A small sound classifier, trained from scratch.
Training: adamw at rate 0.0048, 11800 steps, batches of 64.
Data: trained on acted Russian speech (Dusha), 26041 training examples, 29.0 epochs.
Rows from block 6, named by matrix and row number. Rows with one number belong to one channel. Each number is 500 + 40 x the weight over its row's rms, rounded and kept within 0 to 999. All counts start at 0. Numbers have three digits each. After the name is the row's rms in percent of the matrix's.
# convs0: first 3x3 conv, stride 2 (model.blocks.6.convs.0.weight, 288x192x3x3), inputs 184-187, a 3x3 kernel for each
# convs1: second 3x3 conv (model.blocks.6.convs.1.weight, 288x288x3x3, transposed), outputs 184-187, a 3x3 kernel for each
convs0.52 101:494512531503511512512503517446469484497547523461481460474435407494452450497454441467473482505535512494507496
convs1.52 106:472484509430429480558518489518528487512552558521496507518536488562573517572628622422479534412517530456462537
convs0.53 098:475494493514517499500512480473489475525538530562558545491490520482480511505492488458488476510532515519531535
convs1.53 088:515544491500523484504507499440461464459466482487502520571540512519522517513511454521508437485512511462542555
convs0.54 098:476459477497470496513490503416415446500482501473462465493520490473506458488472489426431468487462480496477489
convs1.54 109:529511503453510521435472482468505526469512543534514497555543514519544513437476435549574545514510517480500506
convs0.55 096:458436432464482454471475449486483447497494485509516435436424458433451455432470502460445418495501486471481434
convs1.55 087:464470502518508508472519533560475472458433435487469406534558573479438447463482544569505439553459425514459424
convs0.56 102:543540503530535512521538518479449409524521523465460455454495503454480483476479488513486451514493491519511505
convs1.56 112:486499521432490503454458479520545561491525541469484485517537526519515501430462447575558548540522520480515527
convs0.57 102:506495470514515532476479529520464460533529523510523518446465491477492481455452445512463460555552554505527544
convs1.57 093:519520441438464458441442408485449453484492519529581633477465474498496484530520473542503450456493565441498545
convs0.58 104:503481446496484445504491480501465455528497479474455442502482462516514470460469453495472461506479450498465465
convs1.58 122:528542501445465472569533506530541564465505532478552593456422418520528511540518498461488507407498554465492539
convs0.59 100:506501525484491525488499523439474496473541561453523523534556532498497496542537520467471504461492524467514531
convs1.59 086:504493523472489507496484485430467456462507540526530513527487484439411464433440482483474472470441459470477521
convs0.60 101:541523488526531488539502454565526474574549534525487429490434451516481457475456444555543477530514499536505439
convs1.60 100:511532541524522500522577590513463491490447504517458408568588607471477477478503568498450461486496454468488473
convs0.61 102:509488464532515489536534511446406438540536530483458441488509506473489461520501500476454454503494505526515479
convs1.61 112:512513505460521534473492495506537562493524543505478481566557537531534483432475445545563547511527512467499517
convs0.62 098:490485499473504508482510514407411433488544538488527538422428452466478523521545570476442441462488492499531540
convs1.62 098:514504509510518483587571519421471526451474556489506516486435494526498549515517531464507541503476516446508575
convs0.63 096:502502514483502514489513526424430465499529537496514533445470485469487527547550565484473470479487499508528545
convs1.63 094:501486490504516468575566510406464513436463560500506524486424480511486532500498512460490535492460502447501578
convs0.64 102:511526552487493487508495485446504536502555520484499484492463455491516453499474440447498553484534520493515491
convs1.64 099:465468474448471464467514480508508518514502498493484527496508457550519496559568585505494495485518528449497498
convs0.65 096:460435456449469446465463454502468473482460464512513434408386427423450478440484535456439451464475462464476442
convs1.65 084:442456495506479518493503524575493462489447436495480422501522537495449459472490540598527415580486454541490442
convs0.66 106:521526551510487492527497486527541543531539495488485477489469428489508451492471430521541554537548505512516491
convs1.66 102:472448427432435444434462448474486499518508503523486521459474464554537502572575570477456478479497538436483519
convs0.67 100:501456448517491484521501493449419456528493502477444431515541523481516484494485497475450456508487493523484471
convs1.67 105:532504484458506511455483476483513537480509532517477472562553528537546484439483447545567544506514515466495523
convs0.68 099:454475489469480505449467466473480527466505535455511495543562535524516509520489499472485505463500536484521500
convs1.68 118:549493440563525518500483476490488513482488503500513528473431374455441481486464479403386432498469508508479459
convs0.69 105:528491488528533530544505473508504498556558578541513465468461494496488449486472458500487483517537551550507483
convs1.69 107:520537552524525517507560578523479477475455494502504421596631645483466454456472537528486478506486445427455462
convs0.70 099:479502502486507509461487493479494480520543535553558551474473506471466499489478474472489488502520518507528536
convs1.70 085:500534492494517481491497504442455458470476485485510537579532509518517520530510453528506434490516523470556571
convs0.71 101:515519530484503479503502493501547549522550528511523516502499453494538461485494452484542552509553529507528508
convs1.71 103:469441421457463459440473454462451471511490489498487525428421408547519486549519519487437450498511537436462510
convs0.72 105:494480464547520510546526502451415425609565502535455451472467446472454417469452453478450453556530488559512473
convs1.72 131:517547558532544521556536545518516572512507532472453444503492526514526545510551520553559566516531565425498533
convs0.73 101:571588607547574597532586603558569580519550540562597560522507495506481488514478475548553562520540557528564555
convs1.73 088:438459497497480551548476520497499426507523478515538531480507516482490519461438465469481490470520484431499480
convs0.74 104:461481455481503495523527518449455434499514503561551515532455408523489444508458415454474442461491461539535517
convs1.74 110:492531533444457486589571537510509470454500542512525530499508470508513501496525535447498504445521467453443488
convs0.75 102:498513544503507500509493488507528536529561496524506478511478455525525468519496466492524554538555509529527508
convs1.75 096:512484432458454460434477443464440456504487493526492528465480465533518486539554552465442447460482510442464489
convs0.76 105:456466436483498494493497507459460442507520508495467452530468463535500449496469435454473442466498481497484474
convs1.76 108:523547498468476482596549511532539531460496550516558586489469441553557523568569546436511535417546526471492560
convs0.77 098:458508513438509512433475487431496458460504506500537518494500515438472495477491522448482472444495503460504517
convs1.77 113:501520568499534561461483537531541473449474483517550501587550551426434461443436490518545488543486441488460441
convs0.78 100:468483507482533536478525530445441464442457504463501492436419468428449465469489521429454471455492520447503520
convs1.78 096:486470525495483541456467506530511500460464449520550515503520542492479487482463499593540461560502470518465444
convs0.79 103:414432416486480456585575541471434419518478466568584516515510495490485479555522497456443446482456438565562529
convs1.79 110:523539544481451465562547503510512486464495539558564580493500483495479497510501490469553522444503489434399506
convs0.80 098:483497505455507498450496483500500499487546525519553536528547532562607590551568555478485492486531520507544523
convs1.80 105:535479448541523494523512461456461494451466545527508535501453447523483518506506530441502554506506539469457510
convs0.81 100:601616551568625589548610602569573546525559552550573544494505497499481486494454453567571522534566561535577552
convs1.81 086:442457502517466559564472505498512422504539492500525522462520522479496538471470477455480486470526489429455459
convs0.82 098:511483477474494497501496485480480518461462488557544537473509568475490524433467479520499511460491500551551526
convs1.82 125:485449418492490507440453460506486519448466498538607604403362373461450485481433434473450421490463516527474455
convs0.83 102:522503529524521546489483506507496508547561518525513489510505517484519502499486482520505531562571553536535530
convs1.83 093:516490440446456455437439416445414399483494530525532569479496497483475458519532518497462429468476536435487549
convs0.84 096:455463458452497499481495483453440414480477488520525497471493510470568600497525538439435447471461482479498484
convs1.84 097:477475494507490497533500489469514529469439503512562568471403484505483523553506490477552607568477504525512535
convs0.85 105:512507469512489457515478464491457446532496492492444453485466447512535484458466440494466442508465459506454461
convs1.85 116:530537497451458471588541507526535548463495531487548569476446430498510509541535533455487537388493546462496529
convs0.86 103:488499514492492502493508522415422431459483492453496509473490486447481486528499512448456487465457487474513532
convs1.86 117:499487498428490513416458488505520537479526547533528508557535523497499495439451432557564534512498502488497505
convs0.87 096:495509532499529537444499508479499504537559547531568539484471507488489518500475487480482494509529535498530525
convs1.87 086:507534533493531522496501517441460429428463466488519507576535514488484502482484485501503444467473474419496522
convs0.88 099:482486500510508507462494487432463465526573539534545531453468481481496521511499497444485477516529521513525530
convs1.88 091:522562538489499457510516497460453438462470488488493504602566545504481471533550526535517443500507492480534577
convs0.89 099:528489456522518487499507519454414399532528513477469480506486471469465469508520517502461426508474474491499503
convs1.89 094:479480481465508477542545506419476540471502565456434453495459493529513527425482434472516531448451500410494564
convs0.90 103:480463461516457458503490469533497486483456450466476486567542538529528523531510526534499497506471460515500511
convs1.90 109:530504434529524497461477474408401451506500485516516509432452474512522484484491460499523501471535544462494501
convs0.91 109:507513511525487487487481481519508512436437454473503507515536555489510485480500495532522527498491488489494502
convs1.91 103:499463367484465437483454448463478507512507508512569601454462480524534523552535475490461469500563609496536563
convs0.92 100:524519516471482440509489448542553533510512455519493458500497472480518456509508460534544530501501453512480438
convs1.92 110:463420415462437461458485496458470510520508484479443482450405388544532495557522479521485452523512520457476522
convs0.93 100:460435425504491484484448477475458462532472474510455474541543554508516521482465497465465451520497472520457483
convs1.93 103:553520418519516462432446449473479484491505474563535523462462477479504483456439374562543496510507517539497497
convs0.94 100:562581569576618617546581566544562547554605593562610561514513508512492501499466444545546531551597590549589569
convs1.94 088:469474508514471546538468495475482406483528490504527530479507516493476521463465502454463488455508505421453463
convs0.95 097:512511523494497508493499502420414449516525533468477481516520518463486481527516528468470482487485504509513503
convs1.95 095:501488485441505503469497486465509530461500569521502512548508502498476495428464425540556541492479495464514546
convs0.96 102:478456489503546542461517517443422436507546505497527496418468497426464483467444436452423466528559538500545528
convs1.96 104:527525522456461478461489472507483452470496532546569582460481497474441433508528522519512395449440476489479538
convs0.97 100:508476420514486472488460462476444441519462471501435410537520531498502475455444458495452428522470475530464444
convs1.97 097:499489449447477458492462463447481536470490513525557559440443461507532507460455395513551542459498564477483497
convs0.98 098:496472498497518513491454435465463478529509535520487441496491502445464454443485496449447476514499519506469444
convs1.98 095:486499534520512504496529544532486486477430465511488415575609627461455469476493554574516497560501460472477451
convs0.99 101:482497492524524508492514501492499490503521514547548552501506526490469502490481468491508494512528508512533534
convs1.99 089:503516447502521493502499500455457484478485487468509540543520499527545536534517441521490442497542544476548561
convs0.100 101:454460492432455469465496496467509531490523507464522533524534500540555530526547532465482513473495503481516518
convs1.100 106:562504461556523496544519480458496529484488533499500519502445444528494522501476482435472522513511528504505521
convs0.101 102:521508522508515537512492507500512482543571522524519503472482468470501472448449448524520505549583539546543521
convs1.101 100:474434468462424491477431443505491417526542526528523548457485482543536526562573555490495505473508564447438554
convs0.102 103:491498486528509496499511506508493484501503506543538548498513538479475507489486486507501495505515502513530542
convs1.102 093:496510441497515478502491497454461494484494495442503546530526509528542536541522450522498455496551556479555555
convs0.103 096:515498520451484510480515518456491529488559555497556550492546533513543557560564552483478511458507529488541540
convs1.103 093:522481462518515471534530474434457484436449550531530548489415438498477527502480510454473506503473506486491544
convs0.104 085:516472471494480454527489488491457426462448491531558520422393404433462443468488469492453442481460475500522509
convs1.104 086:429454486488504529485515530565501474515459446499474415465512538485479489452490576565455379558460442548504460
convs0.105 102:499507496512505502495517507498498498493508516538545551506514537484474501485485475506503503504510505514524540
convs1.105 089:490512437494515468500490494453457481494499492455508550540520512531536520544519451517485437496544561480562561
convs0.106 111:471490526482455509475444482489485512480456477470465473512483473539556501532506481475490533502501525495475505
convs1.106 103:526521467470494499474464427462446466480471480491505548498519501519535491564596555490499474465526550456494523
convs0.107 104:536518536503499472521505497539555536534551516525520496484467435462493420479479424524547542530545500524521490
convs1.107 115:451426431437427449434465468462471486508507498491489521447435432552528506583549527513459459509509543454486533
convs0.108 093:511497505492498490444482469437448445490486472500514512486502535477502517510503506481466472491483470477485495
convs1.108 089:518552531502538514485513497463479454429469500550524499579511492485460488463501465511532469494483482459495528
convs0.109 100:512478489525495492522505496420400452533516518471464466507537529467490474515500512463445473511493493519511493
convs1.109 102:523500504444505515449484491488516540476507548522497507571548521521521493444467445552559530508509517470496520
convs0.110 099:545564571537594621533594613544551558519573577564601580527520518520487499515474466529552539511564583544582579
convs1.110 088:447446483504465533541462492489490430498533507526552550465504502494488531481470484457484508463527500417483491
convs0.111 093:466496502463511504423469470431458455485502492523528527491488520482492514513496499445476470470508498464476520
convs1.111 087:518545514504540499496516493454463452439472490538535520575519496502474496485502446527525444501493490472529545
convs0.112 102:475453442486499509510500533530517496493513529512525497535478445552522475570518442523499469484506499496494505
convs1.112 116:496504499474461491610578535510525468462464511481533567513491459536523506540539533420498498457520453447476545
convs0.113 100:485429433524518487493513497461433451515501495532514511543557573542557525524505500465424435523512497518513509
convs1.113 086:541516441506524486462488463429453456461502501550532526520468452493477441465483379544522438481515519485511528
convs0.114 096:486496513439487522471511516438479524486565556493550543478521493535551542547567560468465493452502527497541540
convs1.114 093:531491484535526490562550489432464504448457527527505527513441460526500539517493519463489532504485513461483534
convs0.115 098:440430458454467439473487469500471468480447464509531472407374410420432462459489528472453446473460464461488462
convs1.115 090:455444481515506530491513522558500480500474453496480435481492510515489486438464534579502410554473469538490469
convs0.116 097:515482448524556502520525464476496475495524522524537475472458469472479460491509504458456449498524520501514480
convs1.116 097:495515531514515514471547565550482466447427449508521426577622614494445440451469548584505450538466405470452423
convs0.117 105:445480505493471515517498519469456432582494501514470490554529552458460526492504546461478475524475483522483504
convs1.117 118:488505506491504473518562559525463485539480511503457466562596595494516508469483472582559507547565524445515537
convs0.118 105:535533535515507472525502478529546541535548520518509480500482439509525456515500439509546545523548510521520484
convs1.118 100:474433423468459455448480452473474500515491485506492519452450418548526495555541535501468465502510524445479493
convs0.119 104:503501487510501501501512506505484484493504504536531544500507530481473513492499484506487484511499497514519538
convs1.119 097:491514457492504475506500500470473495495488496437489546529531529533553539547538462516504463490552560473557555
convs0.120 105:534519536512497474523507474533556540541556510507509484484474429473499421490485413519544551536543498522525489
convs1.120 106:455435435442441450438471460479481506511500498504484526464458442554534503574552548508472469503508533450484513
convs0.121 100:523505481511515495503522523442399393522531516484493503489473464481478483513527532502453431487484480505505521
convs1.121 097:482484489470513475557552509413476529465498575465454468491449498516500535434492461468514529476466497428510579
convs0.122 096:481447434488518491492506451487503462507510514522541472428410423425455442464505513452451444494515524488506476
convs1.122 092:473487523511511506471529549555487462463451457477488417568607605469436439443476567576511445546457421483451431
convs0.123 099:449458453512513520570558537494465428533514514604619546525483471527506482553475424469464440507486457582588548
convs1.123 111:496508509478466482552554512518504464456493535587598586506490468515483492502510513484532509485523472445412505
convs0.124 106:491483491495475471468470463488471493502508495485500516517522502571605548535528520470453484514516506478519510
convs1.124 104:519476439476481459492500442485462483470469517503493541512495444534494465551575582421463514477517553472481516
convs0.125 104:510520532490497502501505510512530547510546531522515521452477456439500460444447431522529544505527511524528521
convs1.125 127:433392419439404455448425461459465461522539518512523555432432449547520506586541515493456461515536567450506571
convs0.126 105:499491500486495483468488458488478488499529516501505516510533525584624581519527517477474482498521513487525505
convs1.126 107:522473432522512478505504447465473497464466530503478518532480437535485491533562577411487548497527558493481523
convs0.127 096:539534465483511471510508489517464443484471464510490488443487491454445436449459445535494463469481441520514481
convs1.127 106:457465573488478588572525547501538499526542492463467456521539518550531540507500502391528525419530512479493495
convs0.128 102:501515528512516494515532486479496522557510519513473515528555493464505488434460494482505512514495488505498480
convs1.128 120:514498437485483420526558521470448446531537480562487444511515535439438474515511524524372384542506470600602546
convs0.129 103:521479430518482460473430424508482478534464452473403403541530542492532518470481508522491452538493472488430414
convs1.129 091:520493420459495459463445440462483516478494512528537546471461461520545475472485419509535524473511543470469510
convs0.130 108:507504488500485495422418462524486482477463481455442458463480515495524503458478483517489491516496509442438488
convs1.130 103:528500431462471452492453437490493521494491516543615656477446446514528519553543516466467512458519585464509564
convs0.131 101:503436434541522496507523508473420454519509493532511490527552564531541522531506513484425440538518497536522500
convs1.131 087:537519449494522500459475453430451464455495520532520536516480462501501460454486405541534460482508530464502531
convs0.132 099:553592599539605622512577588539554556506568568531583549509514523510486504498459455542556551514572583517583570
convs1.132 085:449460489499474542526441495484487411506533488498533548470521508493496530472471489469478480470526503418480489
convs0.133 103:530525533487484471516496478518542538518534504524504481486469447463489432485493441505537542512526488519499473
convs1.133 113:452437442441446460444483479474470497510498493489485521444429415556531504580534517528479463518518536463502527
convs0.134 097:476477478462492497468502501441468510515573531480530539475488465503518528525555548465443471463510518475519530
convs1.134 097:556513482557514483553526479449493517464466518518503504510433461529497537516486498481481521520489510499516512
convs0.135 096:528515447466493468529515507508429412479469456532529497448492500458444421456472454537479428464465433530522491
convs1.135 105:446458551462453557553522537479534523522547497451454444500503508543532560495492497378512536393511500472475458
convs0.136 088:465448467471458448496450471430467482430445471479477456436404430434417447479479514425446460438452461458458451
convs1.136 091:472456460518514521520524526463480574485470472483469465448452457506513525451501538536444451514435487497520531
convs0.137 101:474479475509524501486513502474481475497525512539552547478493521481487490498488481479477480510527500509528538
convs1.137 087:518538459489513457481488476442456470471487481487524555552514504511508503517517438538501424503533551489549579
convs0.138 105:481487497490494507486489494467502510498545521463509503509504454527532499521529506470477491503519529470506507
convs1.138 111:587535492552506498518499472463493509481508514508511503529486443511479495465466466461465463481491500485509496
convs0.139 112:459452475497431462488452460482467493456419439475457456534520512552561532544537529477468503494456467505466474
convs1.139 106:555528466501520507480470454422434482489486486491499531501505484520536481524547497498513484475535563467499530
convs0.140 105:501482493531524496523501464486491491547542560534496464531517525498491465477473460476491505509510513534518476
convs1.140 109:526539535529534522518570581520483505485451475497474436607637645513516506470477517575519497531511452435483457
convs0.141 099:462455455532517500492498482462444463500490479534530510517535550510517507499499482465443461516507494516502505
convs1.141 084:521525441503521484464484465426441463462497483522547561520475462505502483494490392544508406504536549488539559
convs0.142 105:485477488537471477535500498508483509458416443480468498539531516525528486517526507519476527504458482527488514
convs1.142 109:511503436490493475484468454466461518489472483461515571444475497516536511521527467519528489483569600460508517
convs0.143 098:514494525520515533492489492505532516536585532534520504508521520450486487457459471512525535552582558549544538
convs1.143 100:490438446467432481459433434458421403505503531548552591434451453519493484526506518463438443486481539448466546
convs0.144 104:416470526463460522500480515470459463542462515509467499576559573456468538441459540438477497504459508501464493
convs1.144 115:463484478493509476501553552517466487547478494527460461526556561486517517461452440570532492552553515454516507
convs0.145 094:469501512480522511445480473452491484508517511542552536520505531484480499489488475450487483488523509488500509
convs1.145 085:506524474517547507479501497450459470444477476536548532552499477512523529473470413536512436496496495466527525
convs0.146 100:490444446518521497484492499465421440522503494531508501513544571525544532522493506482435435524523495514508496
convs1.146 088:537533472485502484456481451441453445451493512538527542541488465488470442479502419558539451490510532474516560
convs0.147 094:496504515487516523449505504458486467498522513535551542499496528480478516508480487481483487484504510491519533
convs1.147 087:512542518503544532494507506449463433434468494524536527564520496493486510461474444517516455484481473431495523
convs0.148 101:550572620543593613527575581538567575528573580559605564517509506497471489507463461537555566520558583526576560
convs1.148 088:462473507506500557534469513475477411489519473506543526484511508476474525447431476462465483465500478423475466
convs0.149 098:566590538518594566510593588541552530492522513515530514484490472479462469479453453548557528488541531505534541
convs1.149 085:455475536526486580577472529504528435505533471476528519477534527487507542458446479490502498491535484438468460
convs0.150 108:489476489507493500480473507498511522487499529529525552612610596510480454478454421496492498481493519496492520
convs1.150 124:496475440505489493501529562464459488522511478467483522453479485498496486482440406533490456530550509475503505
convs0.151 096:525488418510496471495447428478437430531492486526455468523509534512561556481495505498453417527496490523468470
convs1.151 087:509480430446476437496462433405467501421464546536552577502440472494484497468489439461509524447466537476481539
convs0.152 098:491502506458495510468504520422455470485543534499539544438461472488502548534548569476463475454483500497527536
convs1.152 096:509493496514524483582567511425471524451464544513508524498443479527495548520508526480504545500471513449506559
convs0.153 101:529526536485491447517493453532555546525534473534485457490489458474504431492502435525550544506524463527488440
convs1.153 105:455424425457449471456491494468482523513493471483463495440426395557546499557526501514478460520511514457486506
convs0.154 098:580580486531586515518570543552549491502518490508516501472487496475471470477471466566535492510531494509537528
convs1.154 087:458472552533472589581480530496537457495540474466519521467533512469499540456439462459507503455528488425445443
convs0.155 100:528525562489509545498521535491511531474526554495544529552560529472467483519519510520517550455498530498539539
convs1.155 089:461443495484474527518454499451476456495532525525566554455446472445416496418409455483467481478455475473499517
convs0.156 100:458444450512511506471488499459437444497503494526523515493519530507519499514496488466442450508518502494496511
convs1.156 086:527547470498519469474491464431439451466498487536540551536486475496484464505506409548512414490517532495546573
convs0.157 111:484514547482479502490464486487498520495514486492489486513494476537547512524500501475501534506520520499514511
convs1.157 101:513487441455463467468481432482468480501494499508491546497513471535516480563594588446464506457514551446485525
convs0.158 086:468475490442478458484488461501516484478467467523546479462451433431456439472502493469488487465486483488522478
convs1.158 092:461476489487497479435503524560486448523462454501491424508543560479431413442456519594468369539419400525486473
convs0.159 106:516515487494507492496460447462475476545542539516456443470456469521530470450466415472473473499511519514457443
convs1.159 115:490490488461476484574521508555565505493502549510560573493441438538536509557567562423509538462512493510490559
convs0.160 104:456503476485532515454500497404470465503560571512536509459441449498497492528519511425493492485556557497525519
convs1.160 113:541569530475472414500529504509464409487495503518537501565571574441399396500523559580520457533506462488523547
convs0.161 099:480435426505496505456478515474427427503493502512519526446481517493517500509493493488428429517511508499499526
convs1.161 088:533552507466499462455474443466440436475502498533556577531485466474443433522525432570538409498508543495548595
convs0.162 099:453482486477480483551547532508467438482446445561560495542528503535520461575509481479481460483444448543520500
convs1.162 119:502498513495457484563570542527512482472480487540537546494504479504476489501481492471522516508529455427404465
convs0.163 101:487497493501506515471504501484491478529542518549562548462455485473470508494482473479484485509521514505530541
convs1.163 088:499537504483517493500498499460458464463480480477507539573548523515531522528519465524517448483516511457538571
convs0.164 103:511501492545502502527511507514478473455448462501495515496510535507513487504505490530492504511490486524509519
convs1.164 113:486489434479483462494474472494496519483490509432517580477506518523552547547540474509511483480563601451517541
convs0.165 107:505523548487518516524511501455486513529538500471443406448468469482495434468441415488501530509535512501483442
convs1.165 117:447487530424445505487488487504549533492500512498475511505524484528553514545617626413483531433496544483427508
convs0.166 101:537512461538533482534530507452405426553544527492456450510517504475494479513506512498466450525513508540510488
convs1.166 103:511507491462517516487500487479509543480512553508471481551542529541535503430484446543560541487501503453501521
convs0.167 104:514503516522503497512487459491480461565531512508449448518509523468474477479493507495496494520509478516470453
convs1.167 110:507534548508513491534570565516479487521474509494455436596624633469486496477497530563535513545547498445504510
convs0.168 098:488506505494508506462489494488499498494519518538558539487481514468457496468466461491508493499513521499516523
convs1.168 087:483503469499521504507500514460472480490487482480519550539508494524533538525495432510504444491522525471559549
convs0.169 095:529516495505533533540555545519524493519569561574588556455477476505496467485424403530512481528566542581616556
convs1.169 094:442407470477423502530465456512509448526551523553555556440480484527508521569570536472475514488539532456468530
convs0.170 096:471432449511495499465488482443431456493479485528514506526553575519536526514489489450426457504508497489485497
convs1.170 083:523535468507529492468492466438445456454495496541540535538479461498485475466486395537535429500520525480520547
convs0.171 100:484460489513516495516511458486503494529514529532518462560536557476450485453438473463487496511504512531516461
convs1.171 097:506523498530519500491561589532483504497442452514469434571611619534535524477462499596509472543512464462497475
convs0.172 094:464495495490512517467464487405413428496478492477465464416421451435482506499530536404421439472455477477456463
convs1.172 093:488472491496505503559538543453501561480463501483521489512439519513496539543531510531522558591489494495531558
convs0.173 108:472469478505456482477438461483475486506466448514443448521507518501484458473434439476481494506464470525458456
convs1.173 116:496486430452478457496487487450447478507502490571601580412415428475505490517482469462414424482526569574552529
convs0.174 105:456467490475489495476499510466511522500532513475514513508501463535520501502518501472487501494511525477514506
convs1.174 115:582531474557514485526504474465496532484507528491502512516478449530497502484469465461467492481501512482501505
convs0.175 104:440499485478523520493498492398444450521505528517542522481478474485523545510515539424468463494482506504524515
convs1.175 117:501503515520528505567533508475522554492485557523556540507434485537521546522492440498541587522491525440506538
convs0.176 090:470460457471475457502502474477477451463446470526547505438401393420441449493514490465474446467462463487516497
convs1.176 097:456459477497509506467513523556483453505470469493488435483516538490458439420448522570467382542434419505481471
convs0.177 095:549549507502488503538501466520544524469469499473486462501477467494516466459514514539546498487491498513491457
convs1.177 104:488530569522566563479540565529526495465474465425412375562589562505508509480497545449504525503482449464454426
convs0.178 102:492496460530522504464455443533507457534515482500502508500491506484500491483481489529516468538521499491480493
convs1.178 097:531542435487492420481483450454425437521540500563573554498481479466422422553493448573415384506521550559580596
convs0.179 101:503489488527514506505502508511487480472478499524521545519534566487486510481491480522498501501501505503510544
convs1.179 100:476481414486493471496483484462473507513496499421485556478508508524553541550520451520496466489555575471538546
convs0.180 110:476484500490428471487453470492478489447409433470450475542521511542546520546538515501486522485446467499459491
convs1.180 104:530512444494505493490469448448441480491471477492519554478493479523541496541558504496525502486550579462513528
convs0.181 101:565544469527513482526507424532554505483506532487499447469426432504500459439482462545546478490505514503502454
convs1.181 097:474524541523538530506578596507484493459453447453437361584624613473482494493510600493438461516466418486498436
convs0.182 100:458489480480494497473487484453445486491538564530523515464456456584580549490465455453447472449513543510520526
convs1.182 092:545518464474451456533534471545521494470488557544542572527498434522478490493503523434507534435505502488493525
convs0.183 103:533510452511487481482429428516488475541462440456373361520516537488527513442463481518498460540492469495413387
convs1.183 092:495487437441479462489457447483496527477483512519521533477472466525557489478511455491542533458509545449465516
convs0.184 099:593583510587617548539569512573549524557579540551535491479508508489501488450442450579557501565593543567575530
convs1.184 092:448433485519435536551453476490493417519544515514526541430473491499489516493501522459451475466520515442449474
convs0.185 094:455441448457471428491481452499479454487467465521536464408378409426444466453481518478455434481472460478489460
convs1.185 084:444444492517512534489502528561492488483458439489485426486513531500468471438465539577510412565468453531475436
convs0.186 100:515538581502545570504540541512535550489542556530586553528518489478474475508489469515529555477523544511559542
convs1.186 089:469477536513502572535471526472482422492526491512554541477499504457444518421400466473483489484492471443479461
convs0.187 096:491484478467509485434494505434440423477484481501502524490502548504520521526509503461449443478498474454482506
convs1.187 091:542560540494515483485526494464479438456489518528494489577520498462426430498527468540541459503485477474518554
convs0.188 104:470498506495520510531533515511497492529505517533553534545563595465440515437422450483484486512477480535522507
convs1.188 118:508498465548543520472550587524518515488440432502464458532565561567560538456409452564505482550509460510470447
convs0.189 094:477487489482497505528543540510540522494482494496487526513563568472534534413479498499525506472470462512505541
convs1.189 110:469427435528486497482522515493514488542479405536470416499504519499478517510534588390387428563533484633604488
convs0.190 098:488482481479498496462509509410427461494577529485542548447440442481470519522544568473436447457497494484536528
convs1.190 098:533523523535538496581561514434484532463465520501511526486433499534501548537505504486513549511485503455491534
convs0.191 102:468498479483508509494517510394442473519549529536567542475496477493495512537550562446451454477482490520543528
convs1.191 112:526513529540540513572560530465499528493481528512532529512445502523490531505468444483510572519486499445493518
convs0.192 100:518510503520568530507499456448475474503517529512489437491475488458486461452478486442472483486528540495497456
convs1.192 098:498526549519521527486533557527487485458430463509516436578613630471465479461478547584521496540500447450453425
convs0.193 100:516503471508530498496513513442399390531531511488479500498475467494484501506523532498465422496497480506514518
convs1.193 097:488494488473511469565558511401473533454496576464455463493443495523502534456496466457500524464459497413500574
convs0.194 102:524497450539525486541528506455410428559550541488456445511508492486492461511508504486461443515502500536508485
convs1.194 106:508506499471525512506512495474512541497516540484450458549534528537531498424480449532558542478496500443489531
convs0.195 101:511487484496464422519475444535521513499490429486469450526525500531559517548531514525521511506496439500483440
convs1.195 102:512452405495477474453492487427418465517496482505444465440423419531523458531524501481480438474473479460466485
convs0.196 097:478491491496521495466507484469485473517544523547564538479488509476479497485479478466482484505530510503528531
convs1.196 086:518538481499530489493498494452452458449475472505524536571525501516516519519513443527507423492517514480545559
convs0.197 092:484459482472460457479474484425450470433429450454455443432426456427410433478458478431444453428436439456457444
convs1.197 102:492470472505509527523532537466503586500479472464423450467464470516511521460512544489437451478437491461492514
convs0.198 077:483461453502482459520467471490457450478489517532536549457422425437434434473484488478441445480483495512509514
convs1.198 080:428441472494509515504513517487463509514457453505464402470475529473461499502518564547442437537445466512513469
convs0.199 094:499465491482498477488479434487481476498505487526515429486450473459454466455491516457463483485489493503505439
convs1.199 088:452493520492490492477535564565480478484429425500485412555609613479459473492506566628538463584496458506507453
convs0.200 105:520500465521499443498480447521459467554501483529448458524517469512528490483466456532478458522483475531473453
convs1.200 109:516519446427461428476494465436468464492529500562549512499485492462451473488454451483429427497506500581550501
convs0.201 103:462490518481528534470532536433444473447460518457501511434433470427460470474484529410452480453480520452507526
convs1.201 102:473453510475470539455447504529508500468474460510554541503518534499487508497467495610552480573512498514479487
convs0.202 108:481484505501498504502474487463500492539516539531484523579564575451441459455454451462487496511515518519465499
convs1.202 113:509524498516511495527559566502485507503469472486449458557580586501516499485463471573526498545542489448500499
convs0.203 100:566582572573610604544587584550556539539585578558592566519513527513490502507459460560558538551593587564596580
convs1.203 090:447447476494446518534456465482481415501528518511539548464502504496502526500493507456466489457518516419467497
convs0.204 092:550519487482466473510483471571522461523435425511489470491494508506494450519490466575521462532461428517485462
convs1.204 102:448478533468513538526578548492486459505479456447417408554553524536530556475481531347485478434483426499505467
convs0.205 104:493492441512487470525511484486447422522503508478485481504501466484512479431443432495471441508484493506493491
convs1.205 127:528540511461473472533512492489510526458513542515598627416388394493505501516496480486472446413477540483496538
convs0.206 092:471449432469490449494475443506489444499494485513527435436428436459468453458478498477458419488494486485504441
convs1.206 087:443467497514508502472535551547478470465438447483468401534562572474432424462471555552462418533434399515468444
convs0.207 100:512498533470486521484505522436479506461528544466540535531568552474483501531515512478480520453481518485535543
convs1.207 087:468442490452454500483449466449464458487521552542561554486459461455430487438435474503485488488454478487507550